Weights of a small masked image model.
Data: trained on photos of arthropod specimens (BIOSCAN-5M), 195000 training examples, 26.5 epochs.
Rows from block 3 of a small masked image model, named by matrix and row number. Rows with one number belong to one neuron. Each number is 128 + 32 x the weight over its row's rms, rounded and kept within 0 to 255. All counts start at 0. Numbers have three digits each. After the name is the row's rms in percent of the matrix's.
After each neuron's rows are labels from the 100 images, of 14848, where the neuron reaches its highest value: "patch colour" is the nearest of a few named colours to the mean colour under the peak. Only what is clearly more common there than usual is listed. The data: photos of arthropod specimens (BIOSCAN-5M). In brackets: how many of the 100.
# fc1: MLP up (model.blocks.3.mlp.fc1.weight, 384x192), inputs 0-95
# fc2: MLP down (model.blocks.3.mlp.fc2.weight, 192x384, transposed), outputs 0-95

fc1.182 093:157132093106152120077125140117194151114114141148183110142137151147145126108158162084111146101114138105059151073146184096155156086103126111194110203049152165162124119149139147068141108174146164163137117087194126166112097101117082118097100133163070130159129124092159115113101094153196126107
fc2.182 095:087138150123111170165122134173086122140120142155104142124129100106091146125116105103107100104144119114193138166145105149149084084148126170105132154156097148109148104069189128156172156116088157153103184157133168208101151121108150090152109145110201083116162096194079135124170117170160111101
patch colour: white (83)

fc1.340 098:099200122123154163149082119168160145170152132144073122117111109124157151128110146104141117100090092101113180163154121119137124184146128170141113145152199135170051102078131143115138133108167099170101130149073089116178145151185127174081129098092080155126126091133155197119071128109077109120
fc2.340 104:153147097121120152089158163064107125105132153118092128159080125220153111134134093139105140230151152095183081135118177170122130157042115192150086161107119159120167151170097139139180197175102155121094106124116141143115097109077069166116168179121168091172131152132084168175111136206112111175
patch colour: white (61)

fc1.94 103:149127178112084135144123160057097165141158112121153139082136069132128173190149126123070129161129112151148152100108156119088130069163141078175123123159140072110114110101146170167069153181121158127164171187051202146135122130153086114171075110139070128154169112107124179165127125120143152143
fc2.94 122:124111127167076087134150079143094099092121074117164177118096130094134176140127149086147089103167097121150124176102132142114118173050145116112154155129107098210093167143102122158090133177063095141159141116140056155116173096203141111204181117117147068120134127167159107146091105162146158168
patch colour: pink (97)

fc1.318 088:141161105140186157154133102185099142165130143154160138153139160117132149150102157144138123125189136142094144136127097137139142086128130159140122172109127100065144138080075124126124109134122146111138148170093160062122056124150140135152121090129101093091193044143139071075129158110123132084
fc2.318 087:118140086166149108137154168109114110127158105106082101063194152149142084126178122101124150137230143135151085167119169145154121076177106157118101212115129145105119153087124095119087135159162073126097107071136075095114120105160080147136099149100189102113155118127142153132181146105047143104
patch colour: grey (51)

fc1.99 072:120040122187125131157145117155118131145139157145146160151123087147128104124102118174125139111104153112162093156121111193160199118141111072149187150167133083096159089068129189121135156144126140104155167152143046112162161066137139091170142091118138071128125094115156152142115096147132150089
fc2.99 078:151117085129079158138094119203215116230142107155163121154144140121139094121069145153141106067094166156121150088125049118069141106124091097140136150147101091102084112116114131131097108127172149115115146136131148130155177098086142119128183112123126072101161106073124131130137069148114097107
patch colour: grey (50); brown (26)

fc1.104 091:200084152104155122118135136128172185208100179148122162116148144128146160113080192103119142075104179131192104139113137134087110144166109145180125151074172152106143154110108136091148083173146085141137109151135148129100133105101138114150058117085076136108095100107080150076132143113091138147
fc2.104 104:150103090157063105114149183142144175098137092104178068181106091098143213137086104109120206120160111059135203181117137100167164138084070080027178138158160125142113172085132118127111145176098081096100086160170104125067162092123144146200125149142119072186092137140140105105147118185163133161
patch colour: pink (96)

fc1.77 094:100203128196189131112162119145109131208136135181067170079187139186100069101116067125103075094142105045167108111133128125150091099156152167160130129101101132079107145115130084148094167147149144113084153120080130149141133113138128131153156126127049107099165146118165148162120120170122109162
fc2.77 104:174105179078138137119177120157142170128111140116164105160170193121113162110118151123165105187112063169094116117163087168130123130136089105107119072122116114153077123166089207053088175130094143139137113145130090094106108165075107084119113105179131132057135127124163081072160125102132081132
patch colour: pink (90)

fc1.347 081:107154183135140113104118083122107107117123124129106145075168081129137182189110098158134144102109109136105151184132140136092182086122213069182192200100139087143161113107137177095134110205150179148097122136169090141124099163161097160108183107150113104145118146105105118155141174133100118176
fc2.347 081:093084132117105068067161156121105109133066107171159167175171090143126117128121107114113079120172117084133118124136170107146107115171177151109099154180115133131101147118179113133123148164092124119106169037183059158116193128150066138184147124132134149103121147124133079077159087075113106107
patch colour: grey (45)

fc1.281 111:061160113138129164133160150134200173132121109082125214105144171135112124104091080120127100081189141085154141148110104181103155153053145178168167047105115133106138145124107071140113129158144115101103172136146144145075109146165112091158136122123096142138139134118152173145154102087070109172
fc2.281 125:079139154112140150102107092145139162167115132082104187088153154080118107066165208105126124096152149057174099122102150117143144149113155101104117127140144164131113144091176161062126146111145088114133177122115122084132123151089140123117150127127149169123176135070147155147182114144078151158
patch colour: pink (90)

fc1.212 088:090161138119166092097100100159102120113115200094167116185148140074140149203201107068132133149155126100133095145134136135073166110131092141133201118110187118131181136096142115071032107144155210089090112129134066141060112155163120154159137085167109186176109094155096144107110142140097126162
fc2.212 095:107090148090111113091100095114143143112111108177165138161155145150123073133151115138140162104140106077115130089126070106156169126128101063121086056119142095131152117099066159160129149119141100097100051082084183127113117122110161081135121079125153123139147143138152186170181093152255146128
patch colour: white (82)

fc1.70 091:075077125152132129108174142086162162146147111175143125159083118139130149153158101122116187152115133100117108204160179121106115124123099141150103118124125171114160150088109145169122126200091131154078097077153138126131109127180110132085112101146111104095086183122142143171092148118161103140
fc2.70 094:181084096075176108157135145149140099122101154099122133151153185091136097131159198102092101080104171127119126123105070190145123124114164132103102108151107137134061110122141147079131139132153141160137178110111127137131151090122125137151119120129078172108146131168169134080179035138141108130
patch colour: white (56)

fc1.103 095:134137161150140107156125170125117115131148154121082147133150131196078094126135166120079087162149098148151143132083120139156202076121106142117086127079162157110081151122135075141179178099163104130111117119114113126088147152149139152164104107155168087148185107112062113166172108145123115138
fc2.103 104:168161107108103161138110066180146133138156165117117167066132160104152105115186147154190131156090118111104134143110151183097105138131119102150128153128146125177125115154138080185135063113122128112181116152153127107094052120145105178105115131139114163106081101111212140180084153164154109101
patch colour: white (64)

fc1.337 102:121151098088151135166119152084156167119130121131155083151132134164106166177154120107142145111147103157097166102218089127149155174131139124174119058101150105188116070143137116153099105094115094108115128099149139082140080042113100098138087101124090127169115135146124142108167127109132148142
fc2.337 115:170105117158126139091090079170132123082131156109131172165163103217082131171103140154137118141202145142133127111097125105134180166069118099124070150118111117187118159196131090101177128165145125129131062161059098076158095074125196119129112091137091141117121087107147051150088116124094159122
patch colour: pink (93)

fc1.345 083:139168083096138167125139078169126150173145152142128189134110103081100134158105113116103081097115128044126162090154153109068185155101102106113146128116174134111145093135114093173153086104119101143102120130098097129196145075105142128112076153114173164135128153078158102095187148147155063109
fc2.345 086:116178150136125068134079065117128132146128112129151098083062160157158124133105163147137103176126127116102123109141080131135057192142169144085108175155196141134132194096130111046088117128162131136159119163130101126118133130170111131142164064122088133213133116120066149154137171127130146165
patch colour: white (92)

fc1.79 103:128079149210123095091136103160154090186088133129150135125068065117164128092143134104102132168104087149129145073124125098133111074111189140132119105147125108093134154123144136168094070083146144070051098142162098095110140090158137165117107146158135145111174121164127108146144163061134100011
fc2.79 116:131054167140150083106163087108119120090110084151118205180139181108151112103133197119179120095126140116104114136109127145125171139124081160153098148100087183138112129083104184144133153060145155110096083141153144132152145141117121124098162108175154117139107083134111075170099065072149093080
patch colour: pink (95)

fc1.215 101:116104119154121137091131188118166092091134157132122102109148155168147114068155132117101101141104119123100143109106092147167093094120133134100125120198092114180067174189197143152176132087093129225072135107082154132151139131182130156087122127118085097102124113128121200075137121123133085108
fc2.215 103:101150145113150100143092029122118136166151170095105136155118176070141102163128142126136167139142142146136111157148150124040123118115097073095130072119111077120124138057128138095144129167148148100136059115135144099140170119135110117110130135097233137149176096113112084176092143150119149160
patch colour: pink (90)

fc1.144 120:110144151179159107114105087164111140131140135142146134135139115127131135133122171129146188103131127092125112096079163138135149157134117175180181143149105176131100164124078166112149133181130098132134143167073055176129113156100115136126088146136102102124175097137130109115161136077044103153
fc2.144 110:091165136143163141078174169153102121116094141092098088127161106100121118104126169121099183146171155110138110132140174114160124107147101125112063147144062134094089157098098056073180171198150101098160115142176103106091190110137029119106159096099196101170156133131163089077150157091053099109
patch colour: grey (55)

fc1.184 127:169128143135112094125121111093170115098133100081126130106088112149100111145109050055125121080139090153122150087110156133115173087105158180137131143089120116076119158115097135053162146105160112119091182159104127137096110093175175101105157186163143083152169133172198154093106164105186120141
fc2.184 133:107067163190119055148063142178141109116158135069149154173130151108073089152162109138123149128157099149142193088133165169168113081119133158162085144095179134100098125137144087020104156145134140085117080159124118104096127128160103126124116172160097108157132158109091121164096108102082125135
patch colour: white (95)

fc1.364 111:118161136152149068157116172122121164112109110166080127158122075104123151177130139143161105135060195143127117154165111153138158141106134201101035098148149104133134169151130139192158082132084133082108112100131158086154103165107171157085167105161090124122203111103137143134057127161152137089
fc2.364 109:126120126152086156150130197111132161102158140091113165076054140133129143137046133112177105112131135155110148109116077181125156161151163117141070109063167158091161153172130199094137169140064105085141105168059173141139156159150115142161117104146112111087174129144056139145168163115095112111
patch colour: grey (59); brown (29)

fc1.193 099:145113117106152113091067104134175099216152103085148138150102052073154158135134120137155127108150139163121078126151113150126061170122151142103156107112172149109135150113094102140110067090063157103083118129171120135112096128128110107096133139049140115124112142173167136106170164125094126170
fc2.193 098:150105135130111156128160142142109151091160144167139168136189200136113153174134148077133137121133112097143167106104146158110174064168077033132156085145128133224122112126169119082122140106198108125178119124109115061119125144149093059115114198184124184118143104121185139112132164143118127045
patch colour: white (81)

fc1.12 129:166149187100111127112060159113182154153117086084099142136155168180116099163126209095089109086117141137144104073124116113064153096081153132174142077092157060151191097186088156083157089114130145163123115100115140124117196128090094146118092121096092066117120134089186170106190166121144098137
fc2.12 149:149102117153146165156123080189084205091126126127134097134143147101170118199127156094117115124175177149229200159153123114125182151107082146134118159115140081163116152156103123133128119144125143104115067105131050101127145138135117130177126191097124065104101119149090132164113103158100116152
patch colour: pink (98)

fc1.203 119:139126086174125118104103137146158158194136122100168102114127102123085162125164087186097096139134123085102133080105138094123129141116066186113177172140065099130144096160134141129178125139160151153107153178178142129068127144063167179074141087086092116095124153176083115161123084072088152084
fc2.203 129:136140147175089123091123012155098122135177098134167122138146114107129172143120145174094092127141042152201154106159108138057198166150100173108107219076113078127128118061116140138115135128142143133145099023058145109158128112125146165108122120140172131169128103157131127142094126137112116132
patch colour: pink (99)

fc1.262 103:106140077117106117136150176117166112151101150158086105107104103134178100132159115104112132121128104073120175148159080101100078109047145163135119112102090063186144160169115119121100069111123130138117079160110128065134104183127107115159226119123198147135177076100131146140143134167110120110
fc2.262 097:102138139187153117156135183106087126183110131141094140158176098081148176153101169108129087106096097088143147092095133124126118150156112116077128068161179138158127145147112104116127085165109189088137114129182107123111105142149106201092120143146178127078185107086138114123174138123112120065
patch colour: pink (96)

fc1.327 093:127123085109184113141110145071095125118141166129105137140144177159181087160064122120109098182122100138136089089111232160092152125093134157163149091081112103137142118103137099125126149127094139134161129125179140094138134151082078145151056103183158088135132142060116130116147120121128160131
fc2.327 094:090092176137137099153081077151129102128119139137103093135106118116058204139129152121137155122090084102140143145154115142128120179101101104154161103135151082165075160106117148109108185125070157130169104086133146156147149064154107090179129154142177160096138071179138142075125122097111195154
patch colour: pink (91)

fc1.175 102:128114117157151093102115075077154120146108098094185068109116125136096112164113109122112095144174114186127167117142126140159173145117176160142125131140183125110114099110092084101161122114140117125143147156086124157127077144089117100077160098125130108180155166139195130079139166112194073143
fc2.175 101:102074184146156099092078112164146097142148128092165173146112111118088075167142110061138184098179085100123153108115154130125128104076161170162107156174152133069152140094138094101125116129129152120053171147076140139083137097172148068120147151123102137137142168074074131169097048169094133171
patch colour: white (61)

fc1.222 106:176086156118140138164125132148135178080154163136120197107137110087124126127148089196097125114087061148129084169124134212234116149089067182170081078120164131132127144144117078129124101103087167151135157161102160142161151089094166176128132137136139124127085162135146155092150146086128158121
fc2.222 087:133154102137140132109084107147176107122146082108118063180139167120132107118100161078105105121175136125122164101088127065095113118139183080074138096084196105119141150105143154138094078151156092104139138162156141158090125129137116074148127137159065114107178061113184155132125116142172085090
patch colour: white (75)

fc1.43 090:107165133079130132148157148130100115108152104125199131083148110180179082117091185150164163147119085172145126104112096111142132094080110171172189150055125110108130140143138106083086077149105109145147168137129173157135127045071101153152127164121084110116098123102083092110151152128162126090
fc2.43 103:110112115130140119122123153116098071168102108096160055170094129110120160066131127099090092154108130177146125119171108116107100122156149149143108181109125095088170090134148131147130108154090132118083145130101132141105140133102132120061139143077130224103166140134097148127134185103102146045
patch colour: pink (98)

fc1.366 128:092167134135169121110112108172128142093137164152092076070104119121148159125152167174089152120087127111146113149137117141123171151082090168133191166201145086094113127112134136126101088097143118129189158127143177162135115157166089142142077055175093133113114079097126111083113120130131109177
fc2.366 150:118168111116128157095147184166128134156124125073137136097128190087132163149148131175140150150181086124100072156110151078101152190136139148161142112079155109113106043152105177084106108112071162088071114149101147116077171108132131165166161097096153078126116143034158193146105119099117143148
patch colour: white (77)

fc1.253 100:090084085192181151101115125083103144157132108160132187121130160127104149095137087141131166115148136128150187162166104167137082056100107113140141118133136093154170128202150139183163134132123134119131120148153140107169172197107123106109092162178156084151089115122056066150098138124058114130
fc2.253 104:121134097101087136179125196176155139113116189169109142080106153109198108166172152121183072168111107134166104163153135064147148175145154112119095119146134137086121090098143119152094125145113147094120124156088140127168150114185114133081117119125101124201162091124145182128148133093094142192
patch colour: pink (92)

fc1.286 101:138142128049189110174092163101146043148152126036163119143137209072115117153065138111114087189113094118098113085132155136118128124087172160146146110133135127129151081167148105183096118149146123128081104103195114164168121140128166125141098110058136158135123141153098140117125168158048080127
fc2.286 111:098094089111123089116098117140040089123092125132101166115138167122118197163124136106113137171145152110060138086122134138135136117138130089131152076154070159150170172090185144175115087138159092135139095062136085138140170170170132132141147114188178182136131108162126034156162089093061020158
patch colour: pink (93)

fc1.132 109:076157112143169152150154116133118150136129158172110127096137146154158083108136091090172079199157095035085051116119134120204169172154121154089132135152140101109131095141132153130171075137097099048097133108154142164085089154093147154130139220080127166119217121087148166124116155112106095143
fc2.132 119:119088121091142136169207044137103120102097148109069127119175149129157112061058113114142131139185162140184109131064071139050096089092131189118147089121138139137138136194085148140107124105160142132046062137141127147113105130152145150111173091137208091060118162127092126141164125102119122141
patch colour: white (67)

fc1.309 098:140097135046069127167083129129098127140184092176117094133144134124156107119101152119092103126137160156103091111107140121158092147136130127173164075168098108099107138086100135076137091129130134184171105108141152175150133147128126145155095141162046200108152075117125113065086126116109066133
fc2.309 112:137062120079135127171131164147141111171119089135107104073085180085093114144153134128164113116124101141046110119136108110137188166145079127131205092131165109121154130093107133101104112166145098150204135127122169169103175202150093155148091165143051112113124096044163183061123091134109176141
patch colour: white (92)

fc1.195 114:200087170078145069091146142083113184115137144136157157084196164172152103166080054148100138116154100087099121177134109162140189065090092203113136057122124177112132127083123162112163092107139126120154189103121160072113089141145141158114168120090105080060123090119113115184129182136126072124
fc2.195 094:089123157164121111192174104152159157097123047060138110157074133141111101094131169104119096125171144125113114042110126171114071171152121133104113165087116118094138161122078157128179134181078122119186125135157112129153112082113052064155084127163155190153112120110070115104149114071083140153
patch colour: white (58)

fc1.289 105:068048128100110090192136148195129111067127104135139144141117108116144125081074135105142106109124159074124142159156086091197096120129162112142148158143103118122116130159121165174136132161081163123058154144147164142108092167142170136111146147117093164192131142133106174106127138103089138101
fc2.289 101:171211116171120143147116132128099091107090156183172118158113146097052155149060105127118153149157118147097192130158067151096135117139116053086133091083132132100090116132147122102116099107179113108116113138130117122161104142098119169100153121152150136142142123089167085148157114079127108113
patch colour: pink (91)

fc1.161 082:112110124150091134178141143169130137172123123167138118124125113128128118077117176118127171102176159174175097145083140124159145116156114191139182160128170188138109080089101114087111058200055102168124133093082145067135207140153092098086086080112141122102130118141149130157110085102097173072
fc2.161 078:117106123107093111144141180182160127087134140138101185098094128109135150155109123085117122155152174189121112137134100145153139119138093145092143213118120152169080113104106133110147158183157160111140109107126159115134162105204084153111074110134140133084131108082102180145118126112060159159
patch colour: brown (53)

fc1.231 098:129192091121107106095122143146138131131137085161130137140088116061145171135198175126146108160125140176160129101149108162165132107171166095164089106114054173151095143166125063087137131097165176172116145150166139081069146085091070072091165168155108130111100087045169136110160155054094184199
fc2.231 107:137115101056099118146108197083156106135130085134115125153155177084101105118128141174159160151141181138156162127150118189157163202127152089131075104137126172135134158110067087150114133102080129115158103133141155061135137129118120157123199107132186092172136087133149114150155164201099136122
patch colour: pink (94)

fc1.300 099:107089123133077167088114111109104156138094106074088143186116150121136129121116144096197107122150074154151152156125121107125179155155194097112060141156138150155132139157148152108184127186149148083120144141169113129152093129188108105159106107120088071124081085121126140124197098145109104042
fc2.300 087:115182091143126142118093166169113078146195087164085050114125141083140104083203171081134173121161155139146089113162177113144159087144124135142119155139130101180120075107151110155116118068090120136108134107121153188145151129145109138084099171127097094139112124080133133205121155119116186130
patch colour: white (70)

fc1.235 108:105146065081147132112162075115129122182095159133079189155109116160122094157083132101127060138140117122113162077158158160087224137102126161088100149060122164109125145122091136162136077138180114117130094124116122094119131141158057121157128134106135167097119138168209200155155093100106141115
fc2.235 118:120110137157116133145047154155118102084153121119137112129199144136153095129209130142134184137141119116158089166098138079109048150123196092104140139148118158120082087132158151073151137112104116148123149118111151170093113122114165082104155106140136139131149104079114086119099155152151115143
patch colour: white (69)

fc1.278 105:095146134164135137115094087124168092121123171089153192183197179117089133063092137151118109102132115108105219121134170089044154109073156152145099129126114227171116154111115131134107130107088168100114106151135156076089092138151103137094130116137130077167193109195129174114110111152132116119
fc2.278 085:085151179155133108145115075169097133145125083177128095159110099117115129159106194108148140089121111162149126128171138125119088188184133101108142047105229074077135149083139139119152129076153121154146144148169093129145193125128139107145120117080074118122103075091174086154106104118164115119
patch colour: white (89)

fc1.35 092:035150185129133120159155146108089102125110142137167156132122115144153131135089128169120092098177179118166100151141140137040162133160154121120097157135117066121139121155148187131137183069146094179153150109107112122145066098117196211114148116157059106114102139086115177150149072092119145127
fc2.35 096:153134132166121114148148106115077122112079094157173132155083106106052115105098085135118083126133161143050129178209085095072120101125143120099128108130174133097142165091126107139140099097146154134099097194174175107099173099084169143128140101140079113061149182110169106108162166176143119102
patch colour: pink (93)

fc1.84 124:116182077106172126104203116107148118100149128103085139124054116112142117066140093146170104132163096098113071156179174155125211136097161126167120141162061154145137138161145129094130156169110093138118151140062129159166099149162119093149111108137155178132080140133133153127134128118129118178
fc2.84 120:113138105091151106069117131133164206108170132127128086101138126209197142090167146094133096127187182082197113180170108112166098109144154130145126077139102160161185083167150114103150184098119155135098191099113115174184082176126122148114133118113117107072114147138066135141138145127095114099
patch colour: white (92)

fc1.382 106:149172092170114081144174143121081071120152136117125153107116076123144099109113131069125134150157100108110124143151194136155066133093142089147130111140159121129164167094134097078161090130138119095072155200122133111150108111120122101092122098084115105139163124154169161148158190071113069149
fc2.382 111:199154113172108119156136056125132116120093139101092105070121097204128117109113134172185131151181122167105107171094105148122121065114087041106085124142110075094073105115157151092153108164099167146118155128132097161123109084052126120091153096122119146081136171171128126113120140095132134091
patch colour: pink (96)

fc1.3 095:124164168083134171064097210067160119114148147140150163088130131114119120154124125192159142129171139195145151121076093169136131116177084125123070163094086167133143107153142014153120025140109091085101108143126117176106129152128116142101130122108095076121088145140165116142103123089142147110
fc2.3 111:149113140141153134115085140144125089111140158137115116125133217109095115131126111073130184143191151116109088145152081116122096071129050127115119145082126130151160137074108134140155105135124138141125088142055043119180128156104105115082123127139090073126145152120154127085177108148154103093
patch colour: grey (62)

fc1.86 108:087129073147115134138140120117126125145114128099123139108124099098122142120153125108122143165130090111141104123062203173117127100110114138163106127173129074160194123129129165014217120117088159120091165161096142114121112120075039147129090109149177117154082155149152126127138139108122109118
fc2.86 109:110165120187163139091060087114070097134105154150106124069073092167110179152085116153103116146150119078112100158178180153184046148100091040100083121122157111124144153095105155121183146160097173179112089119156128176136164151131089085097148104128177117131118116174131071130140146101031111179
patch colour: pink (91)

fc1.131 108:137137086057136132178104106115140106139144085112137128115149178180139134131145158145164135118091125116121149106123134095128134121102131175222165168083144106145132145200123130152136062195092023147091114151121091082061140096076122125137117195082135126163177105094050142106161192151140127115
fc2.131 110:082072158108175091171142111152123168079108123144178136138114099141122144093132101127108158136170134045165164134110078059125111169150114145121157138088113157087157103138123181168159193143051103161162075117114097116129139163159057093152102165085238136126165118158062138157152152136171096100
patch colour: pink (97)

fc1.156 081:206081124091092125100146161105127159126125114161142137118128127137186156044176131089136133077150043182158157150151057168167083076164121146166137145163117120078108149157132157150092134151121177105099126152089147157148129156146131129184188142152141136131135158119113143108103110182107096190
fc2.156 082:096137115145128106095138139107132127138139180113142145165041137073092205061133105155137094101160138082130157159161205127152101153084078145116186088142086157184088121166083132123136064097154096141131108142096074131161203137156190228164116187097160108101124107128113170157126119162129191099
patch colour: pink (94)

fc1.216 100:118141139098113148073141156113094136114108154122151120153157091076215122145110140162149166095096106197105106120146170126172126175094125160142152195117122103176127110123159100126116153143107151092097128124128100117111162131181179169183148084122138154134100135064107142160183121150088196122
fc2.216 089:132152132118081180121092162054123114150165124120121080134140118145175123113130132137113129148142110107143089097100091141091155118132051086161123133146106123122155101091142135160108149091159143121091130152080091144105129135108167088117144104175141112151143187165151139092130084148074158161
patch colour: grey (50)

fc1.97 097:220083135167111072120151133135102153101142150089109159119149115129088131101122132152162122173136099130090085153154161132099142151104144168119118135107127131138085128103150117102180082089141118132069151128134092129140122132099071116159133112121120080085144082124105138169143137114130060092
fc2.97 094:101133155108104160192110096122132053120094107153118126175130123137111172141161132100116113092165086125104149130116135116175046072145145089080125146153135122166118151160134134075105120151188136171120127155123178138109124166109126113105136149118107182129129159096184111101093145063159142110
patch colour: pink (92)

fc1.348 096:123197078178164093104106120157155090119111179178114063145078124178140160120178107140154120177124064119187203144087085150097143094126100133157203132149091146089082112132153124131121048128180138168115122108120150135093134143100067154112067099158175151112129089213128160121112111115093140119
fc2.348 102:093077116105134139085134109153142116074075064082130090127150167119135125103197122112172149097118169112129138142117094118140117136189089165114100183096137107136102148091183197135155135172128155074117132113123107130111106164111164141165182165118110151111128109116084127196107116140082174099
patch colour: white (70)

fc1.186 083:163107131078152135105143159110070111141132124161151125091127047149117102085140120179146102121198143061059090148139150183187181100129099124136081133161144101150144143127100079101121163158131109103156147147146149106084089077154148094179133116097157095125130157189136142142170105164079078122
fc2.186 068:098096155093161098147158116132137155131140154067067110118129120187160111135162113169096185144130161087178118133116134152129128083125121131098157179107143126135118176132164080065129094163149104186175164127135099118165089122150130169081055141124184168125110123118063117080162096114066124107
patch colour: white (70)

fc1.63 090:137145189048128145152059187115134047163118159155123143159145162127117131156130153144121124118180137155068152070132165089154096131105184169094136099085135142116060111094157138155129098102127125162120111100079146152102082115066189120142097107113103167126174142165134127063102090151119093161
fc2.63 107:146126172077122180130125152144097083129112067108102149103045151108153098151098106148147082157149141142139091119105127190122208177118105130094129155117193124131205130091169130109135080151095112133104125102086124091159125153101069131119099161141148114134138115100172206094145116107161106144
patch colour: white (96)

fc1.37 116:120164092141069147177109162152119147159147107161134133176104134110154135136107095177101139142096125115116098075069180126165162120091172097137059161150131105140159086095106123184118114118084167129120127129095138202167146161135093153121135199124223064184126120131116128137147148061112127170
fc2.37 119:075158120146123144119108163127072093132119109180155112159147146071113152168132164129084131098095108087146135123170081131167115160179151055034119107134125076165108040130138137131111151101147139149165088126142188126148176169172144152161142138129147130100143127093152129132111109148098118108
patch colour: pink (98)

fc1.42 090:158138135059120095108126107105183100151138143151206121182147182179142141135141119112111093071083107115155092127168147097147151144154121083162101199109141119092154142159157141101157116149124086163134062148105103101136157085153113097105097160164130119161157131128156125076123157165076116157
fc2.42 087:077120102125117106192178178115143134120143167084091117157123063154133161197108095105105121137132144122161085075209121120154191149100134165142135090075111107115116074112111154131133150096146060118139094150145140124094107149110142060082120147104147106154120079131135092080237185170133107124
patch colour: grey (61)

fc1.374 102:148182139178201099134086116132133142096119101092179176099141146141143114096174138134143132183136075080118146107150093125124117103116174170151158172123167057064119082123117109141115129134097094146098198147133131166156130120099179105080088117124081105144168126145089158191120115161147180117
fc2.374 109:102171113159141140130092103137174133096110154139136136158130155101137093144171078110119119128076109107145113159131075102089139201127115115115139121107120122123113177131147146188098137196129124141145062157090060122179129123170111199129168108126137163121110113136128082159066110154159169100
patch colour: pink (95)

fc1.251 087:112134129102056144107122138084159073135105127126178136113140173130120160144094106123120153082143125129127176126105099100139139160153140112147087078053189120151151114181148090132153113075114129157062086097155149150120121141120109173121133106185086117135138185113142210086115090145066082133
fc2.251 087:203220115197111155084132112094096149138103106157153146103082153120128158097137141088115131109112100153176094155145141036135138128100168107151109133110125189154104142071124050141165069159082172184144102126138120152147122175121135170127186070137163073119062145111120095118144154134128129095
patch colour: white (74)

fc1.18 102:147093159098178158140146154149135122151158112134106126101139095117111153111106138115073098166133107160147151173054124161121115169110088171156186112098143129088157131147157110107078138096194158169142168089093127174092157154166147094161131141080102090143089093136121118139128208153134145132
fc2.18 095:098130111197152175121172140162053093126114125127176087089140131118124130164136149184119117070156073135081105117100137102164132178104102111135110140176153166153190139125180158100088108091175143205151175116149090157090148197132181151123091108139115093137126125197140146113108184146100111054
patch colour: grey (39)

fc1.223 093:155108113074208134116120076113155107119094138082126103188147161149153095076182105112180120153168140062126104100119166130124148138121143143105078132073165136132090127085090132168141134111167134134067101111079095134144073141082078142095142137130128106186106141121157142091071122144176147149
fc2.223 080:091126141178101121138110115139167109141125126174143165100133098133113171191151130155138151082094099143149142098129073088112144126132118137166123165140153108074082107131171128184089145124136091075178125161116205100096168099169142057127110185091152105148129117133183081096172126090126075138
patch colour: white (64)